Rows from block 5, named by matrix and row number. Rows with one number belong to one channel. Each number is 128 + 32 x the weight over the matrix's rms, rounded and kept within 0 to 255. All counts start at 0.
# convs0: first 3x3 conv (model.mid.0.convs.0.weight, 192x192x3x3, standardized in use), inputs 77-87, a 3x3 kernel for each
# convs1: second 3x3 conv (model.mid.0.convs.1.weight, 192x192x3x3, standardized in use, transposed), outputs 77-87, a 3x3 kernel for each
convs0.44 [104  96 111 144 101 157 131 113 155 108 102 172  58  92  97 108 109  69 172 141 105 123 130  65  92  98 127 125 112 135 146  86 135  92  99 121 122 128 127 113 117 106 113  78 115 117 137 122 139 118  82 130 165 119 138 155 147 192 165 185 154 118 132 140 137 134 138 156 119 141 147 135 187 167 180 141 144 123 138 156  98 139 127 173 146 110 149  74 106 142 108 138  78 143 132 117 127 145 134]
convs0.45 [123  98 102 156 134 123 119 111 126 131 113  86 147 143 130 166 161 128 103 107  81 112  48 192  88 182 100 174 186 194 127 141 195 118 112 196 110  97  45 119  49  99 130 115 110 104  84  67 139 130 124 152 133 126 124 124 111 142 200 115 108 101 214 155 115 134 142 167 172 153 129 164  90 194 122 159 188  53 137 191  92 143 161 114 112  90 119 117 122 125 148  92  90 136 176 100 165 148 129]
convs0.46 [187 131 111 181 108 132 188 109 119 111 141 179  76 105  90 112 120  97 171 147 109 101 120 149 133 157 123 187 145 116 140 135 144 155 151 125 129 144 114 133 173 141 140 133 125 144 112 153 134 148 155 107 164 102 164 179 156  59  88 160 125 122 154 120 136 137 101 133 164 135 123 138  92 185 175 125 203 168  94 101 168 122 149 140 168 159 134 134 115 102  84 109  70  93 100 134 137 137 169]
convs0.47 [161 109  68  87 128 129 141 146 108 184 158  93  63  79  35 126 106 125 163 135 127  78  84 104 100 133 174  77 105 109 113 125 165 168 130 139 145 148 139 124 149 127 118  76  92 192 120 144 148 161 122 174 148 175 119 156 132 111 189 175  92  84  82  97 120 148 104  88 115 110 121 108 159 116 103 175 134 114 201 157 178 166  90 130 103 147  60 162 112 172 155 163 151 165 130 105 192 161  99]
convs0.48 [139 134 127 111 146 147 124 120 130 120 124 160 215 160 182 149 118 169 153  98 142 131 134 102 101 102 153 210 136 205 121 135 167  79 100  40 149 150 130 138 129 111 182 135 156 108 115 190  96 108 174 147 106 165  98 166 153  98 143 163  65 118 125 140 170 173 139 146 156 135 158 173 145 106 166 172 112 167 145  75 126 131 135 168 106 155 142 118 144 143 135 122 146 121 132 171 105  88 132]
convs0.49 [135 124 161  75 113 107  96 158 152 105 126 123 210 103  94 143  99 102  90 159 163  77  75 132  86 144 171  75  92  84 123 100 142 141 114 117 223 178 172  72 107  99 134  71 174 158 155 149 179 128 139 115 130 145 135 107  36 111 125 116 154 140 119 138 145 136 127 115 124 144 129 123 102 160  88 146 153 129 106 169 166 139 118 124 108 150 118 104  85 141  60  88  85 105  90 139  94 101  87]
convs0.50 [109 109 136 171 172 175 133 129 148 120 119 149 106 127 155 111  57 124  97 132  93 134 162  76 119 124  92  90  98 101  79  48  73 111 136 106  89 150 121 194 159 134 171 139 147 134 158 176 124 129 162 179  97 156 152 152 176  83  95 155 120 139 176 144 110 144 129 121 152 127 122 120  97 151 128 102  86 127 164 146  64 125 176 143 137 148 145 131 117 130 123 120 106 161  84 106 155 108 186]
convs0.51 [126 100  64 172 197 142 103 150 101 155 176 137 129 159 139 119 136 143 147 118  96 139 173 199 139 143 156 168 115 107 136 138 125 116 107 100 129 128 133  81  86 155 143 158 152  83  80 125 119 128 142 155 123 140 127 100 135 106 105 177 102  45 135 156 160 124 152 151 123 136 144 139 121 192 176  94 181 191 138 149 151 111 128 149 136 177 127 148 172 144 129 100  99 146 122 110 231 148 108]
convs0.52 [145 144 140 167 115 147 136 164 156 143 122 142 118 149 134 101 146 167 141  84 139 128 163 156 107  98  92 104 126 112 138 144 151 117 120 160 119 121 137 123 169 125 113 130 133 133 135 127  82  85  97 126  70 129 160 125 128 126  94  88 131  83  95 134 118 147 138 159 148 149 127 149 153  87 122 126 127 146 152 145 165 107 114 124 105 108 130 147 127 114 158 125 131 145 167 169 150 182 177]
convs0.53 [125 100 106 133  89 126  96  47  84 160 175 174 156 219 183 145 182 193 123  96 139  48  24  90 118 135 157 149 128 155 105 106 128 174 124 126 100  77 103  99  83 110  84  44  85 169 195 128 182 252 123 137 220 108 111 119 155  66  81  85  92 126  79 112 121 119 119 140 113 113 152 128 194 183 136 152 147  83 137 116  87 146  70  95 158  88 118 118 111 118  95  89  95 126 116 132 146 165 152]
convs0.54 [135 106  70  94  69 123 137 122 143  84 126 104 171 111  78 142 115 101 122 112 129  86 105 148 103 112 162  91 101  87 118  72 106 174 176 161 184  90 115 138  86 119  82  78  87 115 160 119  90 118 148  96 119 128 131  81 145 170  88 141 158 198 154 126 123 157 140 142 111 116 119 118  95 201 145 140  85  64 126  78  89 163  98  94 144 120  86  88 108  64 139 141 133 165 185 162 131 131 166]
convs0.55 [ 73 143 106 114 153 150 180 168 150  57  63 105 127 123 131 126 104 145  76  91  68 168 171 150  70 123 105  99 166 158 116 117  82 152 132 127 126 107 183 145 113 110 136  82  69 128 143 140 153 121 128 139 121 137  52 105 126  48  63  85 132 106 116 107 146 122 127 111 116 140 103 123 145 148 102 147 147 102 116 198 153  77  71  88 154 128  86  98  99 122 114 114 129 170 186 182 124 165 185]
convs0.56 [139 114  98 103 129  55 116 176 119 104  95 136 133  96 127 179 107 161 125 127 125 131 139 102  92 118 123 135  98 116 142  94 141 167 128 146 133  80 154 136 131 126 103 112 156 144 104 112 135 108  99 134 114 129 108 106 104 184 159 137 177 189 124 156 139 138 131 127 139 121 117 121 102 154 105 120 114  95 173 158 120 143 152 128 105  90 101 154 165 147 207 165 120 145 131 106 145 108  99]
convs0.57 [141 163 155 131 203 127 156 137 185 127 129 147 129 108 154  84 119 143 195 123 143 103  88  87 150 132 173 142 135 125 137 137 120 119 146 101  98 112 157 159 122 169 150 140 137 116 115 135 138 135 151  81 119 128  75 114  89 134  97 142  73  87  90 132 155 165 141 140 149 122 138 133 151 137 114 150 132 127 112 103  92 148 119 128 135 168 145 160 156 137 149 169  98 169 170 179 117 157 147]
convs0.58 [115 145 173 145 124 136 134 141 127 125 132 102 110  60  83 137 115  81 125 139  82 104 163 119 150 166 181 171 145  43 129 145 117 107  86 131 147  78 103 162  93  97 166 143 166  66  54  97 157  94 160 139 163 126 184 114 109 140 164 121 127  74  77 156 113 126 131  98 129 140 108 133 129 103 123 128 174 122 109 144 144 146 163 142 124 141 151 157 175 138 120  43 138 108 101 146 134 160 188]
convs0.59 [ 92 165  93 103 215 112  93 135 132 138  85  97 186 151 106 144 116  69 104 118 102 142 163 134 118 119  77 114 112 102 138 134 118 124 132 116  91 156 158 105 168 149  91 131 183 144 155 135 109 115 123  91 114  93  86 133 145 105 140 156 109 126 121 106 114 125 112  96 124 119 109 111 128 113  76 113 126  93 123  72 120 117 119 130 111 131 160  98 128 156 181 126 143 179  89 106 173  89 104]
convs0.60 [106 104 145 137 157 181 147 172 158 122 115 126 136 113 122 137 128 129 162 135 188 114 125  90 120 153 124 147 127 123 129 130 145 103 126 153 146 140 148 157 146 169 132 143 139 168 140 129 111 138 131 147 127 157 155 208 168 142 172 156 165 148 157 125 157 153 163 157 163 144 163 150 151 149 153 140 122 107 161 131  99 193 136 124 140 106 119 121 123 109 146 150 170 161 135 164  99 135 168]
convs1.44 [102 102 114 103 140 139 120 101 133 153 137 128 174 144 138 138 123 123 131 154 132 118 122 130 165 144 134 143 116 136 123 151 107 109  80 105 114  87  98 125  83 129 124 104 121 146 127 116 121 105  95 110  84 106 140 141 138 141 128 128 150 142 130 144 173 169 131 127 144 156 132 142 113 121  99 112 117  92 139 112 101 135 160 128 137 150 159 161 162 138 182 150 114 184 142 146 159 133 151]
convs1.45 [119 149  85 133  99 129 189  82  98 108 132 129 114 138 122  95 108  43 103 170 115 177 164  91 182 157 198 136 111 107 122 157  72  34  76  47  85 103  96  84 149 118 105 137 103 128 120 103 118  81 102 157 186 113 136 166 148 189 134 101 113 124 124 108 104 152 166 105  94 133 135 147 138 101  96 149 110 139 120  86 144 115 156 129 125 125 173 116 139 146 146 105  45 185 152 185 132  84 155]
convs1.46 [133 101 136  81  77 101 109 115 126 110 106 142  93  96 183 115 135 154  47  90  88 112 126 110 231 200 129  95  94 120 124 179 117  95 230 184  74   0  46 119  57  98  90 149 158 147 188 177 165 147 152 165 144 200 194 158  84 174 136 131 128 123 117  51 117 129 179 181 116 175  80  33 109 134 131 121 142 139 143 134 154 116 102 104 112  88  81 113 152 144 148 151 127 116 141 144 104 158 127]
convs1.47 [157 118  89 100 134 113 126 122 122 113 114 142 143 112 149 122 106  99 128  86  86 185 153 128 152 186 127  96 112 109 171 138 104 119 122 137 103 112 101  69  94  87  94  87 108 106 156 134 132 140 146 121 145 122  93 111 128 114  85 131  98  78  77 111  41  80 125  72 121 121 103 111 120 124 132 134 124 110 122 100 107 135 114 123 117 135 180 130 120 141 113  78 111 156 101 131 115 108  97]
convs1.48 [122 132 120 106 135  83 172 109  46 119 193  54 112 154  97  98 104 110  80 175 240 151 143 211  71  31  26 105  55 254 171  82 163 150  92 197 168 194 185 173 114 105 143 173 137 131 137 116 107 107 122 146 185 140 125 104 120 107 119 145 106 123 168 146  97  73  95 161  68  69 104 152 145 160 121 143 199 120  65 117 114 142 145 140  72 137 182  82  86 103 165 204 102  84  82  89 105 201 124]
convs1.49 [121 173 112 125 164 164  44 139 121  89 109 135 112 131 144 139 129  63 140 122 104  64 131 107  13  81  57 153 196 173 128 176 152  81 148 112 138 118  68 159  90  73 159 147 110 110 131 104 136 125  85 131 141 124 140 158 172 107  89 109 142  94  92 120 177 142 133 141 146 167  91 110 156 129 145 129 130 135  93  88 107 143 115  69 130 101 114  72  74 109 141 138 161 174 115 105 168 175 110]
convs1.50 [141 134  70 154  99  83 182 124 161 176 129 154 149 138 129 162 144 136 104 155  88 136 184  58 125 144  64  84 122  88 134 163  96 149 222 163 132 180 111 101 181 118 129 171 132 158 147 144 112 124 156 131 121 133 103 150 113 100 132 132  84 196 174 113  76 118  98 118  95 196 132 133 111 136 107 125 158 135  96  86 126 155 148 146 118  94  75  88 105  61 111 116 121 152 228  89 158 147 128]
convs1.51 [101 134 155  92  68 167 128  95 175 119 158 137  79 165 208  22 102 125 136  81 127  69 123 171 126  67 204  68 145  68 142 207 139 154 117 186 158 175 139 192 153 161 143 149 118 149 107 124 144 118 154 163 169 146 128 186 150 129 161 131  62 117 130 191 139 117 187 187  61 148 236 115 211 108 102 151 124 115 146 152 122 129 168 105 139 136 150 117 158 167 181  73 133 189 127 159 158 140 100]
convs1.52 [149 154 137 125 142 133 122 149 120 131 128 136 132 135 140 127 138 131 119 126 138 125 117 116 116 125 116 115 100 129 125 115 132 147 120 119 141 137 128 135 135 135 132 138 135 123 119 115 112 124 123 113 114 116 133 140 134 135 127 131 124 127 126 140 126 136 131 116 129 128 105 138 123 126 130 129 120 127 126 119 131 124 119 121 124 127 119 126 127 132  99 115 132 116 135 125 116 122 132]
convs1.53 [148 143  91 158 162  70 135 154 103  92 112 152 100 155 126  77  78  93 149 157 189 204 191 212 160 163 198 118 131 110  76  86 121  62  89 120 202 178 193 140  89 160 156  91 118  71  77 112 101  81 112 111  71 101 217 221 194 177 207 182 151 149 134  90 110 100  98 132 104  84 100 102 125 167 118 169 255 197  99 135 145 187  75 174 224  55 150 175 121 164 157  50 120 126  60  86 165 128 126]
convs1.54 [100 121  49 114 122 109 154 186 158 126 138  74 162 126  79 151 106 111  80 116 134 183 197 194 154 142  86  77  91 162 135 153 169 150 115  67 126 171 137 132 142 110 125 140 124 179 139 135 123 107 168 143 146 179 119 122 142 105 127 125  71 100 136  90 152 163 124 157 158 150 146 104 141 153 157 129 117 112 153 116 120  93 128  97 156 157 142 117 130 141  80  34  42 115 169  69 136 161 101]
convs1.55 [ 88 136 101  94 106 165 121 175 185  71 141 124  97 130 134 104 151 158 163 117 146 131 118 161  84  70 139 130 192 173 168 130 111  98  91 102 172 153 162 140 143 124 119 132 150  90 148 111  83  72  95 103 118 131 173 188 142 128 135  91  82  50  87 114 121  57 145 121  88 150 156 132  98 120  94 170 163 100 147 162 116  98 125 112 101  84 122 114 187 128 101  79 100 175 123 104 161 145  81]
convs1.56 [162 199  82 219 128  87 126 110  55 111 138 107 145 104 155 126 131 144 125 139 192 164 107 160 109  84 127 124 120  73 151  80 137 101  96 113  60  80 158 179 185 227 127  65 116 102 118 109 190 184 186  89 114 159 105  62  10  55 104 108 192 217 172 170 123 215 160 137 208  71  70 109 129  82  41 143 127 102  90  82 156 107 141 169  74 135 125 124 129 109  84  92 123  61 129  98  47 126  47]
convs1.57 [153 124 156 133 118 125 137 133 125 110 124 119 112 130 119 131 136 114 125 151 146 144 156 138 131 142 119 134 113 122  97 114 133 132 165 150 119 125 132 118 121 113 112 118  81 129 120 117 133 132 130 138 127 133 148 137 135 133 134 114 132 143 130 123 120 117 123 116 121 127 119 110 125 108 121 128 102 123 133 122 119 128 130 121 119 112 113 134 128 114 154 123 126 125 102  99 144 108 144]
convs1.58 [135 158 134 126 158 133 134 152 142 156 125 136 164 174 150 128 100  89  69  85  84 148 145 165 187 167 131 120 158 190 106 136  93 180 156  95  83 114 111 143  97 112 147 179 160 122 107 128  89 120  92 140 143 147 128 166 162 140  95 140  93  82 110 106 102 116 136 161 159 163 104 165 103 116 113 144 157 159 140 160 136 109 100 130 113 109 120 127 138 120 131 119  63 104 162 118 127 187 156]
convs1.59 [145  59 172 171  66 186 174  65 182 128 119 135 114 154  82 151 152  94 179 116 167 121 162 174 102 148 131 178  85  72 174 158  94 148 231 141 231 230  87 172 198  91 165 102  96 172 142 159 187 159 140 149 105  93  76 130 182  66 109 156 118 152  96 135  96 163 144 101 140 101  20 107  90 155  98  88 193  88 187 169 127  70  26  54 111 133 173 106 143 163 233 144 150 167 221  94 164 174 119]
convs1.60 [127 133 129 133 132 124 139 125 133 133 132 133 136 134 135 135 143 138 123 127 133 104 123 142 104 135 131 100 121 127 163 177 155 109 144 119 137 136 125 134 128 145 128 119 140 117 117 115 117 124 122 119 112 115 135 125 128 128 126 128 130 132 132 145 133 127 120 129 126 129 125 122 124 128 130 125 127 129 121 125 132 135 131 130 132 126 127 124 125 129 120 114 113 120 139 128 127 137 139]