config.toml
arch = "unet"
model = "class-conditioned image diffusion model"
dataset = "crops of objects in photos (Visual Genome)"
train_examples = 61751
image_size = 48
horizontal_flip = true
conditioning = "class"
objective = "edm"
cond_dim = 256
targets = ["object"]
num_classes = 300
cond_dropout = 0.1
norm = "groupnorm"
activation = "relu"
weight_standardization = true
channel_attention = "eca"
pixel_unshuffle = 2
widths = [96, 96, 192]
blocks_per_level = 2
scale_shift_norm = true
attention = true
upsampling = "pixel_shuffle"
init = "lecun_normal"
residual_init = "none"
optimizer = "normuon"
muon_scale = "match_rms_adamw"
lr = 0.0057
momentum = 0.95
nesterov = true
orthogonalizer = "newton_schulz_5"
adamw_lr_other_params = 0.002
steps = 7600
batch_size = 256
epochs = 31.5
lr_schedule = "step"
warmup_steps = 380
weight_decay = 0.0
adamw_weight_decay_other_params = 0.05
Rows from block 2, named by matrix and row number. Rows with one number belong to one channel. Each number is 128 + 24 x the weight over its row's rms, rounded and kept within 0 to 255. All counts start at 0. Numbers have three digits each. After the name is the row's rms in percent of the matrix's.
# convs0: first 3x3 conv (model.enc.1.0.convs.0.weight, 96x96x3x3, standardized in use), inputs 42-55, a 3x3 kernel for each
# convs1: second 3x3 conv (model.enc.1.0.convs.1.weight, 96x96x3x3, standardized in use, transposed), outputs 42-55, a 3x3 kernel for each
convs0.30 096:134143114096107109118136126112142163176155129134114118125107116079105122115098119118117129121133128140123146089161126145182127133108099118116115145169118127133083092111126107119129114123095121144134121116125145127139154161131129132133127146147117146119120154129149161117137147115105140099135077102064075106105145185132184136124120128105126122116121111071062082121104107144164144
convs1.30 101:136143119133159138109114106171142126091083133125145123153158129123122124126110106176178144120108141128112138101140132149146152143127139145137147145158175121134139123132123096118123156139127151155146152138130132139124080123134131155125124121123129160127170134126153139117111113107079088093088097088145154140125116118139123100109154161087120119116142157093103125144140143132145113
convs0.31 103:120135112091136171115124138126098079139104111106124113118133115091175144098133130124127126126112118150104114116108124136091128109111117148093107141134149138137144136128127124114117124121112118135114127126102104133117126120128145101112115124134121134136151151141145145132135127104127136155164119119145120137165085119131123143142099108018160105112160087105087092134119081117140097
convs1.31 102:166128126131104158161161134102111133128146154115117125139119106143151129107111136136131145144128146132105134115104099121151151110128131150131170147141163122123168124118115145125106151121125129134144127132162133128111139139127121096111117142102162160124139113102122122115124141137128171191129133130138146185117086162129091132110148117101148133097142161104139139103121153124131165
convs0.32 093:143112078144157155107079116073097092152127149149123149153116116139164139122146132125120163138104143118143144158124141134089121135154137146142164124105087146119086125148093134128084120124105114120129144146140103121147136086127138134090152123138156114143112156166113085096136107136128129163135139122196179186093127159114097086173104130118126116100133144121141134105101132164130154
convs1.32 124:147147174094113131153116146111133078113134139122119145118147135119132151170121153190123074147145157127149133099118118154139147123130137109106117112121104127129119151156113131140144119142128124132129150141134127128134116130115143145147153121121132124118123179184091147178125099132133125109104116128148119140108108120123123141119127149126134154122108098133124172115106143093107115
convs0.33 101:094112127123145092115154117131119152112119119118139165110108090147159170152112129101145121103158132105140146093149130094120104093110120132089104130133170094144156140131072096077083087160141120116144101126134135094133088140166156166121138161133109118119172138170126189160136156129128137132159114142122109149162144170119147135089087075120119138138162181107106103126133128131134134
convs1.33 097:102122146140176120106157104115078121077169106093130126124121111148148152122120131151101101098164130135136138130149139142148125140131154124161140102121093141169138167182150117171097085120119137152116133159147097120134129117139118142160133109115142156174159181121153118087138142109112151114132156148166159182175154116126125111171123178142082117134109075116146147110110121127115102
convs0.34 099:143148107133135123148151109125132134145130087133169064160126119161133129149153116134127155150151138114175162129139145105113116141104162105099156095179134080148163076077081123125127107110120139136130117167164121153156145138133121113126161104103126109113164162115135155125080061118133095096125147145119124148121172134132187147127144151113117122153122077092107102118107096110148100
convs1.34 100:123144094114146059105175117143094123165135127124148075140149104137188129167155103130103101138128142147155115136144130112132116099123111144099115152084132151126135146142117126152141120118143110129127139137116130140127129133133095078124100098124113175200123119169146171144126165100118166116110168124115085111136136132119130141130155187129122187075120130142111113154110123128117130
convs0.35 070:133128137129136122118120134120143160125170169141181157147141144132146138142132120124116106119112121110106098144124120142126136118123133121108115126106117121099108119104094127111117121127133099105100110101094100080071116098095137146132122126121124126121128146136157143133143147142150161161138143152153120142143123119137121149123100109119083116083088111132132119137130100140144141
convs1.35 037:155179130169115171158170162061130141119080129106105126117130128131127144125132122135159167129150156106069108096095096108129094115139142111124097139119131112119104107115107115103105122126112173160146160146138169149143144159150156163143144146141092131098125123090123129121133133134132143108137121116128131119108095150121129142127117097136137148163150122141146147137148137163148162
convs0.36 073:100103115096119137108113127131114118146139119137133108129132149127144151150150165110121129118145132118129121165155102153134084106083053105106126104121119110111122166151146141138145126130143126129134130149149125135132142143119150152134125137118129109134128110107139135131137127130133154137126131130163124129176150118155126132087120154134167202107151172108077071123073062102063063
convs1.36 042:086162140115182094085113130103103118098133112114088129152142129136148124119164140143148128152092132146113063130126139111130136136113117091088114121109121115120139121121109148152131128147122159145144137113173161151147128149136145149143138141164148098156163158161138160154140128136133125116138144146141137110114117135094138129089122086100173163155163161132133143174165134160131148
convs0.37 064:125119110116111103102091093138128115135133105117109109166161140169171147161155135141134132143141123142137120127131120133133133119118128144146153159164146131121112141129141133132147115137152107120126111133129115132123122131132124132119128128120108115119108117127110134144140131127156139133133128127114093124107104127118125146199209178225222172176176130065062089071076093060059096
convs1.37 052:090114159127154182151137169148078086146137087093117125131146143139126161158126143181114126173177175188119128138125096135132111117111089109102106116121121126119129121149155152152150142139099121159167114156150128141155117124120113123118104139128142138127131094107104102116107132134122122136135128123144110151121111101134113084152124141154107157119076104141105138160166137190138165
convs0.38 103:131124092118154115107132117137107122135082126115098142142120120123167127130121119139124130134151116142119133136112109106230137111096097118107104118181127106120131106115124136108130144126131139121141108133094144103103138129122102170128108128111112126139112126149120104127113127132126167101122147106139117133125132104140152142123173147173255163138189114130082131119028072124054096
convs1.38 148:136123122100075145139141133125127141110136152138153142142162130116191085116123124141134114108061103123089113113136119134158112122135098123146129121158157122122142135123152139126158156172149111120127136167113111130123150140115165201126137155139123121111138198130099117109133165155133129140137126144113094104126133094137130128103095110113139093079115079119071114059000105128087119
convs0.39 090:157135142151116151129141167117120134116126096141114082101149127149133115133099121132120154143114130148129121111114159181178137111109176122093102111156130114100100144123114174134157177164130105124106111170177126139135156162162123162093069116143151130147127140148137141122147156154141141161171170162145094076117156097132096093121150146122115135111138156148125121130140116131133111
convs1.39 061:089135110141108171119129125088157108113140127104166147136128134153120165166147138153132110149202124158085176095145139111135119126145131148133107148118105125116118136126118134148144091080112131150123110128144125129138117141137125121131125134146146207147133137138103052099102146148112140123145147135156159121122114126128144120122200109097161153137132165163178133180178137163137153
convs0.40 098:146091100109094099141114101130132123088112107100184174114113128115104098110111145132099108154133134134143176088109134147147145151117098089097110095172118098111115140137133146081153144118117131138143146151102130159116104127138129150136142114129161132110089125102139115127152125140137184178145155131103096124088095094120082086122141157094134106122082127170139115147142104145137096
convs1.40 089:202147133152144127117108059171201179176156149160171161128115103165146110158120118076136141102126126162130159151166158094100115147135111136141147118109137139146137073103083102146144146135130114098101107126119107140124159141124156137135125134111116107132119135135153157150103071131097084145124096117115132099125124129143139145118142134135123133149079131114118102102119104138138126
convs0.41 102:128127124117107101109108119127089108106114098092108139164157151143135150111131100156120138158106117170159112114151137156151130113129132067116131137160095132128139130125126142160115121113117152109132133135158119121132130147103093116096127135115079102132128126103141122113138132150134127115108086134125077143093136166120117148197154172124147152137164108128121112155134142167135158
convs1.41 081:129096161136113139103089116113088173132160152143164136126152091132099113116138133145144102133097080093036064135138113147162117134129122108124150146134131096112104125093148134123105125152121135127154119117109112115101154139147127149121126110142125113075202144117192192131116126124116128092124097095146142135112135148110146128071136101108126088058094062097115105126133099115104098
convs0.42 106:141122098112154102164145138109156065118166116088163161136135124130149112152145145144120084117128158132133152136179165065134164098125151120119098101137103109120145142167131114119125091157171101098137122138137123111111114160164099138149136155126122174178117132161128119130151152136141154130137147113156111131117088124117121089129193081123189110144241166186136077155157118131157137
convs1.42 065:089127103124125120146146133138088113135132082138111092122113158106132140124144165134166100117131094139118073120107116132103099143144138109129131110110123117136129173113130142160118112113109139150140121151147112129154135132147107125140130153122075110090102139162108113171098115156119115127124116137119150121144131145147114104156104081123172075099143092127139132107136125128163135
convs0.43 102:124133137115111105127137135113117134121102097108129118109108110112127114151148157139140114121117112129114127111125129170169111105129102121106090159155161125077131099091076125136125121128170131146130128158142123142118082101101157137131139145122108101122156143136149138129156112102115099131121127140132120138134123091114093084135104125130135126126144149081084096140131110104117132
convs1.43 129:127132146148120111094095080125086111096114135130128121147145130079132139099095138145137122128086138094127138126114112202161130087109105112143153156143151157122100134112110149147164147160127135138138113132128151144158131120155192147129119136143172149131176134141071063099138124164121135170118097106142130122196177170135137139155146134117105089140159151096108141103101119122119110
convs0.44 101:147130093116125117101133130157105148106151189148149090151118123139128100145130137127112150170122137122141100121133103114140143130119118122099096099109117135114135124151167124170140158140127147145144148145115146154120149107097149118097117138119160156127104131134153108115131151149176128123184152105068146113083098110116077119107115119126198165130174116118121154114123125131077091
convs1.44 097:157143144178135153123060111112125160137166162127149193138142106152158136131154139102093114136106114154167147128116115149144128143125090159139148152129121139128132065097105072110105119166189138106119120077089133119127150135123145126118112101100128101158145149211139106183126139115123125094137132127132114130147128132123126133094112068113099088097100122094119128091091126123121159
convs0.45 100:139123114122124151102110102130089157140070099177091099159111113138088121104073101153135142133149113122125128111103135140172180156130152145101108118138152133137142166137123163158133160123131128133112106111121117125116146116086120136140121136165126145154144130134119108136154159154134134155151146169077131124108159196101136160173142132159119101139116108156092104160124099156111091
convs1.45 068:109115140118109099097113169117111103125112124139091111073105114082093141114108139141202083156109123102101073146106123105110126158174126122117131105119138148143105158125140154124108131118111114118137075100133139117139114115110122124113125135135097116096161140107171138123103099117106119113129107134159136130155155142143145134131160206093187104108169131135131130136143150165183157
convs0.46 100:105151163112129112091111155088122116095127084125095119128157138117124147121127160125134160122101108156097125143172122183132092116101128139128145130144142159131087111126123105118119120124127135133153121136145142146145158205149172161152123185150117122125114147095145184134118156119141128110124156125111162136128165133145082122100115137102118141073134132096097127065117095119101125
convs1.46 109:113134131140136158146155171143118104142172157122141174143156124170117097148108109100094088142117099163122104106156134130149117117116103147155133099141158121136142125126112108136131128136147126145128122124120121112126120108141137119123152126121117113172156180177120181157144144146169141133161116117136139087128128124124140131105083101100058099138077095104081104090069078106090113
convs0.47 098:130114128145105126137129119120138125130124133125144121133155141160129140119146142122127143115123105103113109121103141190106113118110120126160110122108081149111105154151148122181123122125144127136140143147144132140157125101137135105128138128130141099091160122114153131103122143123167186168144138127116128107118092113134152114102113099100103130133117134085079089083089069083071074
convs1.47 095:131140140123136109157163154120136112139144181106129123096123114118145128136071120139144151184155098134124124148125143129107120125093102128149111173200138144165137132116096131133131107120148102089114123120139105129164145154160114136157136089156121129121131112132165108142140138134123112132124159164106123126119096143118112109093102104091131082144108115119114126102095111109093131
convs0.48 100:114133122153163152147176150131132157122180194132134148138148136156161138132116101144138156135153149145148142120129114130133139157111129146144139128136104148130126233147170156131132125142145132134116103123098103105086138117099134112114107131162141112133103083161141138133113121146158164140124166134094122075159125079162130149059069057179110102185143076162144156163152150131117126
convs1.48 071:146179067152173118119165123121132133129154134159155152141131107120137109132131149095099113122119112113110116133107112127125109156147116117133110118128102117148112131126149159147091134122090131123134154120102149091110115077126108145132116121127120102135129100077107112144088114170117131124125096135104128115118131145117090123093081064093137116133185209103096100114113101087094102
convs0.49 106:115129129139139115165160091150105124184153143117112096158129173115106110123133108119086094111115126154132124117138145107131171139150151134132154148145125092102135139154126141191187141140147124108129143142135129153153124122103116124101102090111140141138150106105099102111116132115161170170116120143089109073082090167135141108149142115114074097105090115118103105137156128137156138
convs1.49 063:077110130080139091081114066130130143136140148109134105149113108104113121129136124135128080102194089152118113107115129132126149123136120146155150118127129142110107095103142091110162126131154123152132166141159152122153122151129113125146102115128102172151081113089101106097132138145113151151112135156100066104122169134161142163113129090171127168116129135097124095126143109082125101
convs0.50 105:126109104128139143143151112139122122145118128133155123135116120115121129125149123086125155119106122176161130126140106137096079135108134137145126112137098125170095103129112106127166113139153121107116135144128104098157137120108146138132117140140122098108130111162133153127125142124129142100134107144169173121143159127116079121121106122161206144084126103156155184145178169114118114
convs1.50 102:133143129131170150149168142076119156081132137124143133148157141136093121107121141178131164120138124134107104113119134124095131123148127123140121096136099097101107144151122145170121116124120121100142124148146125130141110090110151115130155171127092124125178133122107108078136094095123128117141130122128122104101121126151126093073105135107137138075126112121136107166122119146162128
convs0.51 104:142138108141114117130101118133126125134092110133125133124124130124136135127116124132129129134117134131108134127091121128190119116115094131114130145142137124132131129124124124132118125124131114113133102130129106107103127124139115160119124130122125124140114100139124114115135137130160149114136157137136120133135148147129141143119160129141000084139132145139141143118090120166093141
convs1.51 149:143138105128189099166130171134135132120112131144146145121104133111110110137125137113151126122164118134132131127094133133175147148159137110102138103110148132139146146109140132061150133158128133189126188255135137120138154155118154144107138110120138133121140109150119129107123153138124145140124109117134166120163233107127102126154131154145106142164152122131108125123135119125145122
convs0.52 101:132141132181164150165170185094107116166132167125141160099138139101123132115131133138122091151146147139104123175179200138113136145107119090072130117133084133095133132180105159142103119087121111107121121136143102097110107098090112120130147131158152142106121119140079136154118099104155172111164158139136139170087076099119130127122116136121071128081130122105120160160122125178150135
convs1.52 084:198131119129136177116091093118106100097151122096149132112099091122128112117129127124139134124080150114150125084085095102109096138132134104132132124147127132111109111123123119114128107149135105107139112125110114137115145118107151135162143147135102096078107170147121106128132131127123126170097106143111096098101102136106115128140111132136150137074209160150128096127116136098132130
convs0.53 109:119120142135138119154177146124096160114122131129125114133125151162120129130127131116130113137143122139137142121143103134144120101107109124144132144141133118117099132150124115119110142138145109122106134114132141128128131129129134151146118112124125122127132175123120111113118156116100108122125123135107127105069071093165156153156054171118070042103227167140062164056148117107110103
convs1.53 112:129109096081094089138130124131121166129187118095167136124123131107159077076129111123103138102063091142136150160166150136149138129147125121137106125145132120070124135095123121123126105121116132103124097096106140080137111093111120069115133100151126110139127075096125125157117117103146128123126116135136139101123121130120088138072073095179176175105164142146151151103078165110165115